A small image VAE, trained from scratch.
Training: soap at rate 0.0016, batches of 128.
Data: trained on retinal OCT scans (Kermany 2017), 49215 training examples, 34.1 epochs.
Rows from block 2 of the decoder, named by matrix and row number. Rows with one number belong to one channel. Each number is 128 + 32 x the weight over its row's rms, rounded and kept within 0 to 255. All counts start at 0. Numbers have three digits each. After the name is the row's rms in percent of the matrix's.
# convs0: first 3x3 conv (decoder.decb.0.0.convs.0.weight, 96x96x3x3, standardized in use), inputs 36-39, a 3x3 kernel for each
# convs1: second 3x3 conv (decoder.decb.0.0.convs.1.weight, 96x96x3x3, standardized in use, transposed), outputs 36-39, a 3x3 kernel for each
convs0.0 096:154131122160159196163139073105107104113177082131117122121118147189151117160110171137147145124187120115103118
convs1.0 088:192119089096106124145134072163112136128103162168120147106151072141014117168068138147080150155132120134106099
convs0.1 108:087139123133038133102118130128146153092127163152119182140139131141155079193110113110120141146090157133035132
convs1.1 110:131147142145205108184163145122123187084153112085120155126158136183092149098142117110236153121150142120128117
convs0.2 093:141114098102102136133099127121146105091132190177185087096099147113137049154126133141176107110112155122074219
convs1.2 091:090137151120189164157120109150046137159090138119144164150151145181108146137210067098156151096169146082149111
convs0.3 094:167108097130133159107113106080135175108127132115090106105115113132103139120105097117199149122103086096132101
convs1.3 091:122138132121130094162143119125119155152171101031128147098118206116147143127121126159153119136113148120069100
convs0.4 105:116154165098083151117090160113132140135136145149163143114110158116149135064159167107151133169135158174074130
convs1.4 104:119179179119186141100117153129117119089152120107090138063197154086102131089142139158152129137131120117162117
convs0.5 093:111094156177052099098166134135116122098143137123129145137124173143158125144156069124156121139128152121206082
convs1.5 076:126087141107136068162159179122146179115148161086124137120069115111132100125065139197091164115130109115098165
convs0.6 103:220043087096091080106153148097121162156106107101190146143079121095115178111078101132175172125181137072119155
convs1.6 097:137109144157158118184139133151045150120136125088156111128083137090189117151104141127126176050047132100131104
convs0.7 105:138148118125097124155102120139129152141139101125154121104122114133153133143149156146167084123112082096158149
convs1.7 103:129146128159168137133115131098132171175040117110160118156127134096151121127173095109151101163130118165129082
convs0.8 092:154148100154106117101180125120140145160143100087120196107116113119189195137098149128126158135111181072125128
convs1.8 090:148085131152184137144120136113108077157137133120137126170131116135118117150098177089152158078128187100126127
convs0.9 093:099175108135102120120136156180127081037135150121117133117135154106155138170140133113083155148092159134136092
convs1.9 107:098116154127136164089112192111107139183159116075164091148127122088088091168121148172113120142143150108129148
convs0.10 105:167167141104140093091104135145174128183107114099209142119153115147117112136148123108140124138178124157027145
convs1.10 119:084132160170119170113087083121072228142110050134167096074155167059085135079159157136183129171109122130177091
convs0.11 091:113128104102110112139120154114154095153084107139129133112110085142153111092163140117187096139085142166140167
convs1.11 082:109155167126089110122145156124178085126127110188107122087100120103095118130219178099192120126151101128136126
convs0.12 094:141137130149144126072142134158168089123114143117145163147088154153121125110144064115083165118113121096118148
convs1.12 089:117110188136103098149196188060182087171145122159056143144126146110169192113164190108061142105183144122101178
convs0.13 093:202140158131233149167176153133132126109125127113115125136094043137134112100193161130129121114174146141174140
convs1.13 098:077066101078026069103072100132137168145129117169111111104084103117115103144130107111110115126103134092104148
convs0.14 096:137117148134102083172098096079121151143137134141053125120135125136091160109106103153156130144064161139058127
convs1.14 105:165180155146188106130144116156221137109093101134144114165101126095160100140127138150176133108146126138139107
convs0.15 103:064153152117093166149129092100159098093155151124107127117139150148184179126083130124109150160128122155172089
convs1.15 105:115137095116151179048155187169152215119112104125167145102155114131109133073146190124126110143134109146116153
convs0.16 107:151178112158135103106053178117164129126113117125121134160155097102144171145155099115131127096179152211110091
convs1.16 097:126159171150142141147148073150097186120149132116093162108166145079096166105136120141118131091117092090124172
convs0.17 105:072100150110101143137110123125174137141190146129077071122139145130067109111075048169098151153055170059206144
convs1.17 099:131185187131171141088179162210162106133059062156064143203195103167140197191125131079097122110149158114156160
convs0.18 100:107113129090150143123100192100124115117165129112072107147125171149133160191161080080102098135073137158122103
convs1.18 107:119144088144160184153135152178177118148140192137133130183153046116139133151199131117159148186115130097169207
convs0.19 082:093145064083149101091050125101101174124158139104103133131159132136132155145208136157154169090106104112199087
convs1.19 122:103108111139121110136163105144130156117137119110120128070087149212145205112150171157124130147158113116130187
convs0.20 093:128158102111098093065105120136109144124103093131092133139114123130159131135129122170072179147056146202111178
convs1.20 087:117179142159109155115093080150156125144157160137139156089075120101136094088141122165170125099162124108173138
convs0.21 112:145139113168059181073155120111149144079137115118148115133060172115155120141145119110135176138059185071238071
convs1.21 105:146155131129180141130131126152143216138131155127106134166148151121117108099102104105083141091184119095129198
convs0.22 109:094090129136124119155135082102135143088130123193096097140156053087108123186144142148092134127090122129220086
convs1.22 102:174168116164159129124182102119148086174111177140163108081131104206130107157123097166109093126146132168122133
convs0.23 096:157110106142129136116078129113137136101110074137093142152134096147142117092100153097088096076124105155124141
convs1.23 097:148164123089175136189093103155181105222114166089132174116168108117097097147179204141137156195188146164184164
convs0.24 102:145180121158149167137110092112163151110109165156140117103142090101058129125083135140129121174151079132040181
convs1.24 094:110084088073096070135064065085077109139136140107111101125155127136123098125125121139141097176148128146153089
convs0.25 093:127078125174155110125120115140112087144084113147132159146090114140121152080131167183141125085128132227095089
convs1.25 089:104075086151118094084142092100128121200171069122121101143109103066112128069161113150100074188138129094114095
convs0.26 095:154127110125191145065143141139170134091164122174104127137148176121076097181193078122162090146046170050255104
convs1.26 094:112131116119097139135171134142105084153107210160102097201100122127171154126076089138121154114119158169114163
convs0.27 092:113111100129134110147145143111152110123121130149140117138120113164154078127127104085125140138071137153183082
convs1.27 102:165127112157086049112140086112117131162093169079146073113137109158150145158137092131067088126107104105157148
convs0.28 094:184127163110129124134165182133134148159105125152145098113142157168138145088080199149147077121194132082012226
convs1.28 093:078112140134121098139141093114150141160075113153129099073113138149067130067151147109193163069119140129085104
convs0.29 083:109195141125232164087078107120173140150151148129112090136162110148148085153106088147164181127106140093134104
convs1.29 110:106135139119071103088123122157156137130099157103095089089103110151114093155112124147154099136085094102072112
convs0.30 098:113064103121094103129147126120142126121122120134122126099099091164173182089078140153166165130079142074186083
convs1.30 110:104097070119165136170153179058138080176082119180113126125178153109070115143154159140097126129130131140086110
convs0.31 125:122147121148108152162102161143156123118124127162075152112097158136150126134128094114153117149099123086164109
convs1.31 137:165135074164120100159062132106146048152085153095150111098143067135192109155154167123126130102132156131132123
convs0.32 080:140188151135151101184102164167136132146136162109015086163160169067066088093143157009072089147109118150084152
convs1.32 086:125074123096081097115106092077125115120140097113082069154119110084158213154154160177136104132067059119057050
convs0.33 102:051114144131225114107190056151058143152154125069174123098110109178153080156112131116140214131076167153145080
convs1.33 092:154069138123107109121127189189041168109104132120149153107125117151133099157129163154101110101165133057084148
convs0.34 096:111168147149071096048187117127132107142123112105135120116099148124160122126134120160090082083076137140176136
convs1.34 092:094115211130131177085121152172071159188090146173117124132100104167097111119132152103146160149168153199188166
convs0.35 098:112069125090142159125141132127103104106131163091143130132136154106140122145129151114138129050099073151071165
convs1.35 091:128075170132158165114160189141095196072169158206123108143143155115152112088077129119180125126143149107143159
convs0.36 114:088120089174152146198077101126160135137127109145114151147184130137150124092146104164095079115171065177037158
convs1.36 110:119132137179106118166133187095125153130146134144064162127148103154080135063121147152143111159122103134133077
convs0.37 103:157110080183174118099148076164111054102107177130116149147100139121190079120072108141151169150080114068127174
convs1.37 095:142096111120059044192115108081149141183151144164143129125167162121090108128125164118103147139124151140087067
convs0.38 100:148045143127051132098201086147114141054127117156159114162047111139118123139134144101128136092097179121179115
convs1.38 108:110048119118147093146137143115157154083125116139126189097096097134127127199135163087099166087105172143144174
convs0.39 101:161143161115159142137114092153159101123106126144148142168119091125171115164111099106130113130081139112096103
convs1.39 098:151154135155098124130187139179091122155111147138124115188148162176042146185200096133133151200186128116090122
convs0.40 111:127145161180130148146099126104105125126112145129111160127076114076095107142128115120145122106130135186121068
convs1.40 111:130154119085099094083099133110108109162128171112168171108145106136163151170138085174137108178129116117099106
convs0.41 101:111159157067095119114101135115123169131111118101150113127159148102134169104124154151090136095255100132002121
convs1.41 099:138121148105150142093050124093080132104177153113134142115137112081141142135135163183181175108134093113116097
convs0.42 105:111107173096070121121075128137139192122154093137107106193130146101058117114164139104111135163129147081168105
convs1.42 099:126160113102148176129133151180139129190038158065118078130084108088119116116164116131156133105084147130110140
convs0.43 096:115218170098149082133192127103175143117152112071168130134098091103139092157147175123135134170144130155137045
convs1.43 090:144123115090128131115068190114148139133068132134095166051120120105140188151094126171125147166143098109157103
convs0.44 104:072143091148114117121130149149143148162104152095177170150095103102114169081105115110061120132158161123163089
convs1.44 103:137098116114116105180128120121067181086138138182122114130199208087180144147078090131095156138092098110147134
convs0.45 115:143140119118118115042179143098135072112123141107130140132130085157116161096121150146118100142172093107099121
convs1.45 115:075116135172134129125067117115148069145107149139143157093113203184187060144134049131092112100137082127117097
convs0.46 100:140122119101131066058147166107116137144166139142128096148105114111127110097136113156143169099128130040165162
convs1.46 109:146145156134132171143103147150092089134134092127114124081089179190097156148155185118094145086133174084090158
convs0.47 100:160126192168101153151131135156131111145130116121101152085114158095124125108139179116138141167107129110142101
convs1.47 099:116117101102105100057093135169164073128165109122058064099127151093100147148146117144178098124125114164127126
convs0.48 100:117134085072080138072178080132126100132147130138175163094118220119124100133173130130183131074060123141183082
convs1.48 101:104142145102169204158164162114049126103119116142159103139141082139109165040130156114132110143160167116126146
convs0.49 089:135203111203202228103092092138137134149155162115129158219183158091083118162170140102111091127196126128122114
convs1.49 104:101159128122077118153146097085093113115102141092081104135136109131141124172133052105150148099100096134172148
convs0.50 101:035136135088113154139143153135156117137132088139070141144141129128160148138173125093146118083136091172187073
convs1.50 096:105077143116100139113151201126136135175127114113119092124088129091090132082148117136105096159110137110103150
convs0.51 096:109088124060103168130181117167126109038165145174139116091112092151167126130140097100110083181121176079185056
convs1.51 092:128109149131150158155113205157092114120090166167145101142102170172210097100094140148142125122135110177081098
convs0.52 095:125161127104149166123102171124095145115139133125115159184189141137160148102096096134169173129145141106044130
convs1.52 095:130158149116105169150135140170193106150109182123170163182151176167111114124094062151154124120153111061107106
convs0.53 099:131155149094137148063072163110082180101123134154115148115140112110128129179150140118125119079087117165110120
convs1.53 094:143176174071135143123111104124064127140144094108133161088154131103124143117143164134166130147155180142186148
convs0.54 101:170138107105095148134144101161141110107149098121079140118130158160130051194120137152149129162150123122147176
convs1.54 096:153169133186146123173116111115144139153151193194120130181054106153184160156136162114110131080073097131089110
convs0.55 108:031195148061142169194119132145112147092158160116124127117171114126113134129118129090106108109196150161047112
convs1.55 110:103088115086132117130108214090145138137136171110104079102109086079105193180089125159119070126100105152133118
convs0.56 099:136188148147082121095083150178095175111113127140131099152119141112089134144137111157126129129129156139096104
convs1.56 094:152211164113157121104102078205148151111158169190151086153140135146197101165118138107207115144177151113140124
convs0.57 103:151120136193139099087155121125135137126133132076134118112119122130153130111144151128136075134086116080117109
convs1.57 100:108091171079120143136112093083131191124137118084148097115112127104127081116148157138126135168202106143114135
convs0.58 103:074143182163177103137133095109140160106187124116096156070186132140149153155099147174139114133138064146092143
convs1.58 100:162083119132097098072168188131114116113079165064123148121174130149041199115113104127107131140128128178115046
convs0.59 102:145105151111105088122094128083084124133148122153125166108127146066058095128133107130201114164046109113177127
convs1.59 102:143161068114127149099120098160115107130093140128134198175092102138167144103161143191165145149171112143147109
convs0.60 096:133170129158189166129069142159106153121153143088146073143097123177175143081104149094150099056078091158040110
convs1.60 117:128090159129102093101114170149132138108143097140110103098119154192098093072163172142100162087108150098073071
convs0.61 097:107185134152107071125147110112119142099140109129155191144119159165108102143128118122142149151137140107103225
convs1.61 105:143163135132117111134148130112078117158090141180124163137168120103132139152080143058174147120100166113107108
convs0.62 119:112045115112164130087188077132126100154146144094112125165086153170167103124105153100131139118147131159086136
convs1.62 115:118137103115139138149165132144091112139101145137150143095110171143128141212125144120113174118117114106135127
convs0.63 117:142121145184075117083192115134112112128149123121161135127102135144142120151126111091158154173079129103172115
convs1.63 120:147071111116133068128140155109075120146062132110133122178099091125158083155117118117103150080110162106086178
convs0.64 089:231157137147084128131176139139105153133086196140118095084168099141121108140144180150168119155115136097177150
convs1.64 083:115117102163135094132112072188152138080174124139145122125107158160136053099108115104134194075129102157118124
convs0.65 101:120099104146107167130141160125095177138072075117177127159072146122137147121122111094150108117187106089160152
convs1.65 096:149122124129133134143098162128121160128141137120149167101097161120151123149119070056086102110092101108129112
convs0.66 115:119103103059117120122100166123153115105128153130098137154147117123174137147157095149140097133138102084152175
convs1.66 103:128058145140100204135107157085179158151136082110124146122124122098121192135114063117051110132056123149149151
convs0.67 109:131186074144134158105050132103176107144082152108130111136161109159135119156181104113094096090149091117192152
convs1.67 106:116161118121142072188129143152125183121178136156179146126100139071133079166061139055085092123111152172149148
convs0.68 112:114161105143090135097122156182102149094168119103189118134109181166157109152118135093098234166155130194090093
convs1.68 111:119097189102112196138133205136062106149103127130100046124098078123113131126132082120148080125083139092139141
convs0.69 080:125147095057108082102069139098142104094089119129104121114128123172191176091125127151125131123071116063076091
convs1.69 081:086093097101109130085058148181142125085159112108091123078110151108137176134061133102087091123074106090116115
convs0.70 116:126114144128122075174074128131130151104128148150125123079139126142126132111125132099149105078134135170099101
convs1.70 111:230187116178143136128130111179124091119149140113089074166111125146141152182124104146095125130123135066120138
convs0.71 114:092150127137174157146108115110130158110145136132071146168130138116142131132128137193137054097152123092114138
convs1.71 115:115121106097082112114064119145159122098142131066136144121124114109107169139149119137159118162119090141081103
convs0.72 083:140197133097136123140110134133114109133159113079170122151173123146123133177140123125037090150206149140121102
convs1.72 083:161103111135114090122074168127123159149111123127108117109155131109055067175089113153179144184096129145142154
convs0.73 096:111111066122118096178202160174152125092088110168127118136093097179140121090131151149113142116137104155142181
convs1.73 090:096057102154096048126147145152161195116147110132058064087091092149115152183115072105085071136125134125118121
convs0.74 085:115101151151099190123118101109138117146145096155146159145117154144116104126141121240201136111151122168059075
convs1.74 080:134135142099141152086135177146128135128077168141134161140150128137083092150182152187159154191127124086070057
convs0.75 099:150198092180094132116179116123135122124183126109135112156105107146160127128128138138164124105184127093135052
convs1.75 096:132070128177136150142096121157161098082088100118139115106100145182118086151105144186160159089096146153155133
convs0.76 088:159082123122100081160147146183105123108106142122174134094147164113185155093114158134194165172186065154062204
convs1.76 088:121099097112149138162175144128100111125130122112097090091131131117154189094139141126132065126153113066132109
convs0.77 106:109148110137107121124094127137104157127118135087111099131083131113158111087160131116029141150128139113166104
convs1.77 102:115126160115141152122109104152092144104157080116148135112107175091113167078120141137129098148082123112131232
convs0.78 108:145135151088137074145084109080124117165160110113098139183170133102145174128111116135123085134128134185086182
convs1.78 105:149171136165149192142149100089113160120113067192101148108147081133089178104126182122174108139079117158198164
convs0.79 099:100155137133163153094141087124153109133122174076184102141127095137110149160173096166144155111147151112115144
convs1.79 097:129133210063104142139127125127122135105134131093066088096089101112142076113088148135127134109090154131111116
convs0.80 112:101151136093101148142132150111117106130093155097156168148179129097156125156107126139122146197090142055230078
convs1.80 109:073149125113177159138077166056117148041141131121144158060119112081106134170049139170083151103146081170110113
convs0.81 095:136216075119093186108097126155133134117096128129131125110084110127118136181163130120131103156145110076089178
convs1.81 097:106139158114121116130076098116109095134175131124120137103115170124066161155197138120158141110155128178107104
convs0.82 096:152206189168104156070084150113126139144146122141089131161090102126114147157155123127073168102100179123115112
convs1.82 086:175166179114168153153115172117140146149048129080115117172138149141084172162160129071165118127144154158158156
convs0.83 101:127117135073118125127135085129094152146137166094137100157168145104173161115085138111127112134131120166072118
convs1.83 109:148138127077157153143132095135122139116195155129165112154180070073148178083074080115218173136124134134175127
convs0.84 091:128148125169123138174058088099104119157131127126159135156151161149154139113109101134075129177150144158053163
convs1.84 090:119136115140133128132120134118117149139117181197155118214158115090100111174089136176163138146159110162139110
convs0.85 052:161171144117134114128139105157151154140167187074106174138143136127157142124119115153113155097072080138176149
convs1.85 047:155143110104110110166101125136090129135094167124090155104143089154116071194170150135150116142159162116138148
convs0.86 112:187093067127124090120141125157072141137108139116202090093105146107123067126127160141125149184169082106148118
convs1.86 110:183100132183148098178092112166092111161248133141149101080110173138138154155147129135133177132162124121124077
convs0.87 100:104068121132079086088099147105145150082137127120153109162155085140148118099112147138158151127140140111136095
convs1.87 098:110156137097208144152194175166161169124124146122089161094103136174115072175106112118170131127145161114085133
convs0.88 081:176136116151121118166089155083113127111138170170097101131123121090071091180140147120210151145123103110190195
convs1.88 078:107148105124154120114110127115134131036159253098150116091098096133204163101118142141115162131141107110104120
convs0.89 099:090153107089147145155108181091103150112099164152151153115118097138136164110087116129098096098155143199028193
convs1.89 101:083109118095099141131095152120104125121183140075138092098143132129083087155108172107156128157121164133174149
convs0.90 123:118109121130124139162128134111100140151172127124132134120112134125114118119149095141107139139079151100255009
convs1.90 121:142054101122121111091139146125069119141124143135096116160134099083104145124160124097088173102131162128158144
convs0.91 092:125124089162113103143007144160145134122178109127097130167141162143125115162147144147100088034124125119153133
convs1.91 100:165192158170158137137136096124136158133117074150085145155136170160136130167160102076060110180224183170171172
convs0.92 099:116146095183168146058106109104179119174113111146115125132163096106065123120163149122169144177082187068152086
convs1.92 099:084173116107057085124096113161126157157132080146132152113152121149131163191095104141161154122118104154138183
convs0.93 093:091125074135120071118172122132114133130144132062121124148148144106101105117098148131097089144193109088087127
convs1.93 105:100079103110126076121110107157146115127126180083146133183146103095110150117099071153161120086029106117110118
convs0.94 099:151110105129146124138153101135114106082117126118113145090092085115142162105097123111147126188036120143087169
convs1.94 099:105118113097101104149165097109131131137135188179150135100128109161076128093154100080129158126146118188131135
convs0.95 102:155129110110114153151130071159172114108119118127126157131075153138093141101141135127139125050124159170069077
convs1.95 102:126126147198165124101122121134123093108114153124114040138134161197182119136175096093109131177123114091139119