config.toml
bottleneck = "kl"
encoder_kernel_size = 3
loss = "mse"
decoder_attention = false
optimizer = "soap"
eps = 1e-08
batch_size = 128
Rows from block 10 of the encoder of a small image VAE, named by matrix and row number. Each number is 500 + 50 x the weight over its row's rms, rounded and kept within 0 to 999. All counts start at 0. Numbers have three digits each. After the name is the row's rms in percent of the matrix's.
After each channel's rows are labels from the 100 images, of 14976, where the channel reaches its highest value: "top examples" is what is common among them. Only what is clearly more common there than usual is listed. The data: retinal OCT scans (Kermany 2017).
# conv: 3x3 conv (encoder.blocks.10.conv.weight, 240x240x3x3, each kernel summed), inputs 160-239

conv.205 107:543502494574455471591423468514545445439433518463459496546433476596501515504575449613521456542455533530543531459503447657500485577589569490401513564488513459475503554605471497456481478466451473476565498532512483501594545479538501522457446438
top examples: finding: diabetic macular edema

conv.166 141:517488466535456505514508525505486451549428448494510518454527440502484566483506467499447429486420538476492417486456431499492602388485525508494509524384578456471487570556450520516506466482574507478512561494546579522506531495543511551496487391
top examples: finding: choroidal neovascularization

conv.84 096:522525593601499496481468537485534527475559538461464518557472506518452505432555442572431566476503489435541585355525499445484505541412508435440512529544428395539487569458576441540432459472588446435479450461448462497452512411527432472559496448
top examples: finding: diabetic macular edema

conv.181 090:479447524472492490574496491531447512479534516482410407413511612507505500491462566519551529450540488556550523441474510413565483476492521521412537535517437466496512478491428539542488484479474523486502565513475557526418466599478497470485457530
top examples: finding: choroidal neovascularization

conv.151 104:474548508479490432466528458508400568609526551550555556469501556573454521453463589506541518456490465473609527456406547540455544514474500509467458564463516416426471521447524488507473524552441489613593510455550454478466462575429532437498545500
top examples: finding: diabetic macular edema

conv.224 113:517465438557536545611541479559494406477518453512437482452443504516482512413414457549488430530500522484469462501469525507516512535544479499532453479454458477468481515598526500485480531451524467510474532499511415530397361405444504487492432426
top examples: finding: diabetic macular edema

conv.209 124:454445499560524541445495505483449490447484512440478544525421554486509641550517386472512449504468554530513619481526413497546501516531476551526503428357413540500536437575488510488467466469580472446553442470517449532483506428526550555453420504
top examples: finding: diabetic macular edema

conv.102 108:446450457533512548549524538505437491489506490510494512561513452530504535375558590518485451472421536440518568517453449443492571578561579460503522521509489444454526557492509514470533486543514558511484475458514532466500482493457547433433498553
top examples: finding: diabetic macular edema

conv.198 102:447542460421573442541555541467341528490434571446420439548507543494531518488460530491525422493547535550542517479558469547432479489480558516412567417521456501540486561515553556429535425519507482509413478386512445575461434440482542462515520476
top examples: finding: diabetic macular edema

conv.38 096:347561553373576481460506527462468504541467550450539464474531467547474418608468434483508528412474492574542573488507513522532502561541549524552530478607516419419485464438501426453470539538477514573431555445485508493483493573474455453560505508
top examples: finding: diabetic macular edema

conv.81 087:472474411534520507500475514482422598461593476513449602516558476503458575463513488461505375468587525403508514517503502428482417527467541502477436489393494512434480566448428511398531512494491485488462397510481490355468506519457550487555603454
top examples: finding: choroidal neovascularization

conv.39 107:579468552444478464461479571480516448425476478413503522618538414514450464429431533560494360404488561511527473495523482489520433560495550545476619594519654489467467465562456524564518465516484566558507487416474555500414482522494491465524518399
top examples: finding: choroidal neovascularization

conv.62 085:502463472467435510462492561482531542527536414573501437512492485500449445497551498503521499515496578456457498492553521400550645465480516537444551509433608497579529457500535614469531623522564521478484499521525511584532479510575498506491500430
top examples: finding: choroidal neovascularization

conv.177 133:409471527376504525462464496469493496427494624521465457454518505439542369483560600523472430463518462448510489549472495516509409453506477475568546446568477506446465542442509524494479407486364526526521512458526456499495551477470411456531475549
top examples: finding: diabetic macular edema

conv.138 093:512427443518524518598487443505542415488554561468512524552468475491474445611371489447459423531567503574471541478502425450543538448503466511438466554517591500589447567567474562419523424464386447493475543527507475500448444495526452501583524520
top examples: finding: choroidal neovascularization

conv.65 099:535543552431379491431503478489492540471539496547516573592507493473527465528491516548526556524474448429590495510562577526516474555516531509546485459389502520579566475490511594473515513555553523484505557428525561482440482559640475528527481503
top examples: finding: choroidal neovascularization

conv.92 097:580434507437489574516476471540649460523526459502503461470496489432481575513523494478508537497543537467510496467461494586499520626533587542555460575560478478373450583486551517399507461436546571424439543546498490544334519421585372586430487489
top examples: finding: diabetic macular edema

conv.193 095:602503483449619581445457540521495551471569485589466457356504494549528423484473413543456409538501484500486448470519577442535556480575481512490493564522509542487445566498550465439549546590557523599451476543474479526474480587500534451498438548
top examples: finding: diabetic macular edema

conv.100 090:399504509575464453520491503479564507561480538586483514539517503456450496452451490497511411475546498495480546399503504516476533516528562505458557471569332562459594529405549499468384476551526484447481506524510385393475440538506562444499520559
top examples: finding: diabetic macular edema

conv.233 119:428499486543477471536468538551536449507540558458539526409630459474534471407502532410530441399481595488428552651498510517567543420503523430443489540495382477434510388570397501463497538512497520504525465419497514496537498416437504575502521550
top examples: finding: diabetic macular edema

conv.141 094:494435571556506588487489499516617499489437501417536566559510453581503549447604534454480489595531516501480507547572515557469604439474434503469516509546471448484562512534404481438476500471485424515508419433478585480453525520458575532555458517
top examples: finding: diabetic macular edema

conv.135 108:567454524529520492577485508563560465519525551538406451456436547465514580457472447392504503486502442511548519551474434545439530640483434468484577489388566423465427587450464541463549562505597447432518468498510436628440493451539550573515474493
top examples: finding: diabetic macular edema

conv.80 087:509611504454351529420441495482487451557443408526423559434550525463510514520519523529437503428544454482438469543460509470557448555466519495456496459525431530575466447505570585501541493453562464537540427490512518426542539506509497463477525455
top examples: finding: choroidal neovascularization

conv.188 106:498449504406516462400478471461551447376403463477504476543413528497552428552472418613494492454510459503401504571500531435472550501449536465508508538421449524531506529487548502436487571468544478515533495514499547450395522502488414493554417451
top examples: finding: diabetic macular edema

conv.139 102:583531469487448498467548539577417463468618574315504432551442486476519521461462432442495533562468570461487494539588487526415519571577496526525460543543555519519430564472562554515520449507457478505587527532444492507451472489540478552510545528
top examples: finding: diabetic macular edema

conv.219 093:501453546548533476432609573517461538489495551505536445526575470615516418537457569447391527510479574530429504459436465593548493500491490513562603513561528512500461481518505357496521530465595518512518486532585497472442488548492506595445372549
top examples: finding: choroidal neovascularization

conv.149 096:589502427557430490556465556509587467533423618481457528519552538532606369481531427605429463584524525489520473598462510453551492473468472465442452512378535506620515509550532472494442469544606450460499482470472527490485557469429409580463460448
top examples: finding: diabetic macular edema

conv.229 118:512473510457446490509505420513585585529565441539434482539445436479476552542376409427543569449527446480488479445456470432529508628442484520564471486609529566493438439449452516536512531602459543477578455580448499499470529609487517484481496453
top examples: finding: diabetic macular edema

conv.26 098:561472405388438492513460450560539483495477339433494490504468452521522396475567530497523523377513506438480531473411503595469454593516557506489485483547430553551529503509547440530559446499453454465488490539380478529496450643528468522482473516
top examples: finding: diabetic macular edema

conv.67 102:479501478462482447458516506438503450509549620473492497484426518525534460478472574501491381553562480473486489511519428594563491506442509494498483483472490545429480525482583430453447593551421493493460451485588480491420468536538481528497597581
top examples: finding: diabetic macular edema

conv.190 132:578400452557553487443503531512465461525524452510469488529448427517529567429479474509559450554510474483481478540441536476536635446428446527534513403444456497564473459445510572461524529525478452475555539507458491491407452485540451522548463492
top examples: finding: diabetic macular edema

conv.11 091:499467483502559541492500541491528464604583540493589544586489480538436537464475566585517485564523517495473560622559435542490502440476507433569490548427465469434489531401473479422424545547408505503407430462468471535456427483452487449553481475
top examples: finding: diabetic macular edema

conv.228 094:532478548445504474526541469520430434542501539447488564572395499545472608550477521588499490523604423498501487498562563558463522552520546487475529574457555393438491576475517531514527555500542482421541450477495502583418496433608529488487539510
top examples: finding: diabetic macular edema

conv.226 083:599561491591437482508457591474586394472431492556456534515451559513514496542484542534513417522452529466502436541498480540490489386405560484557511465485533521529536504419577485472474468532505505536514431557475565479473441636521478536533476490
top examples: finding: diabetic macular edema

conv.46 105:532484493584452516462423516520479518557541522470479478521513416523497458457515546462536551553481452453548448603421511480522429532450461465467485509545470482423545439442501516548402498546508455408534494466472545548457523516454494564424486524
top examples: finding: choroidal neovascularization

conv.175 119:530465529480481486441543538458459546477571426585387521555371499516432688523463508472500507500455573499388518472485510472429440592508545495455540567491495486467520527450520452461564561522579490522529487509530449445519482473493469485527495520
top examples: finding: choroidal neovascularization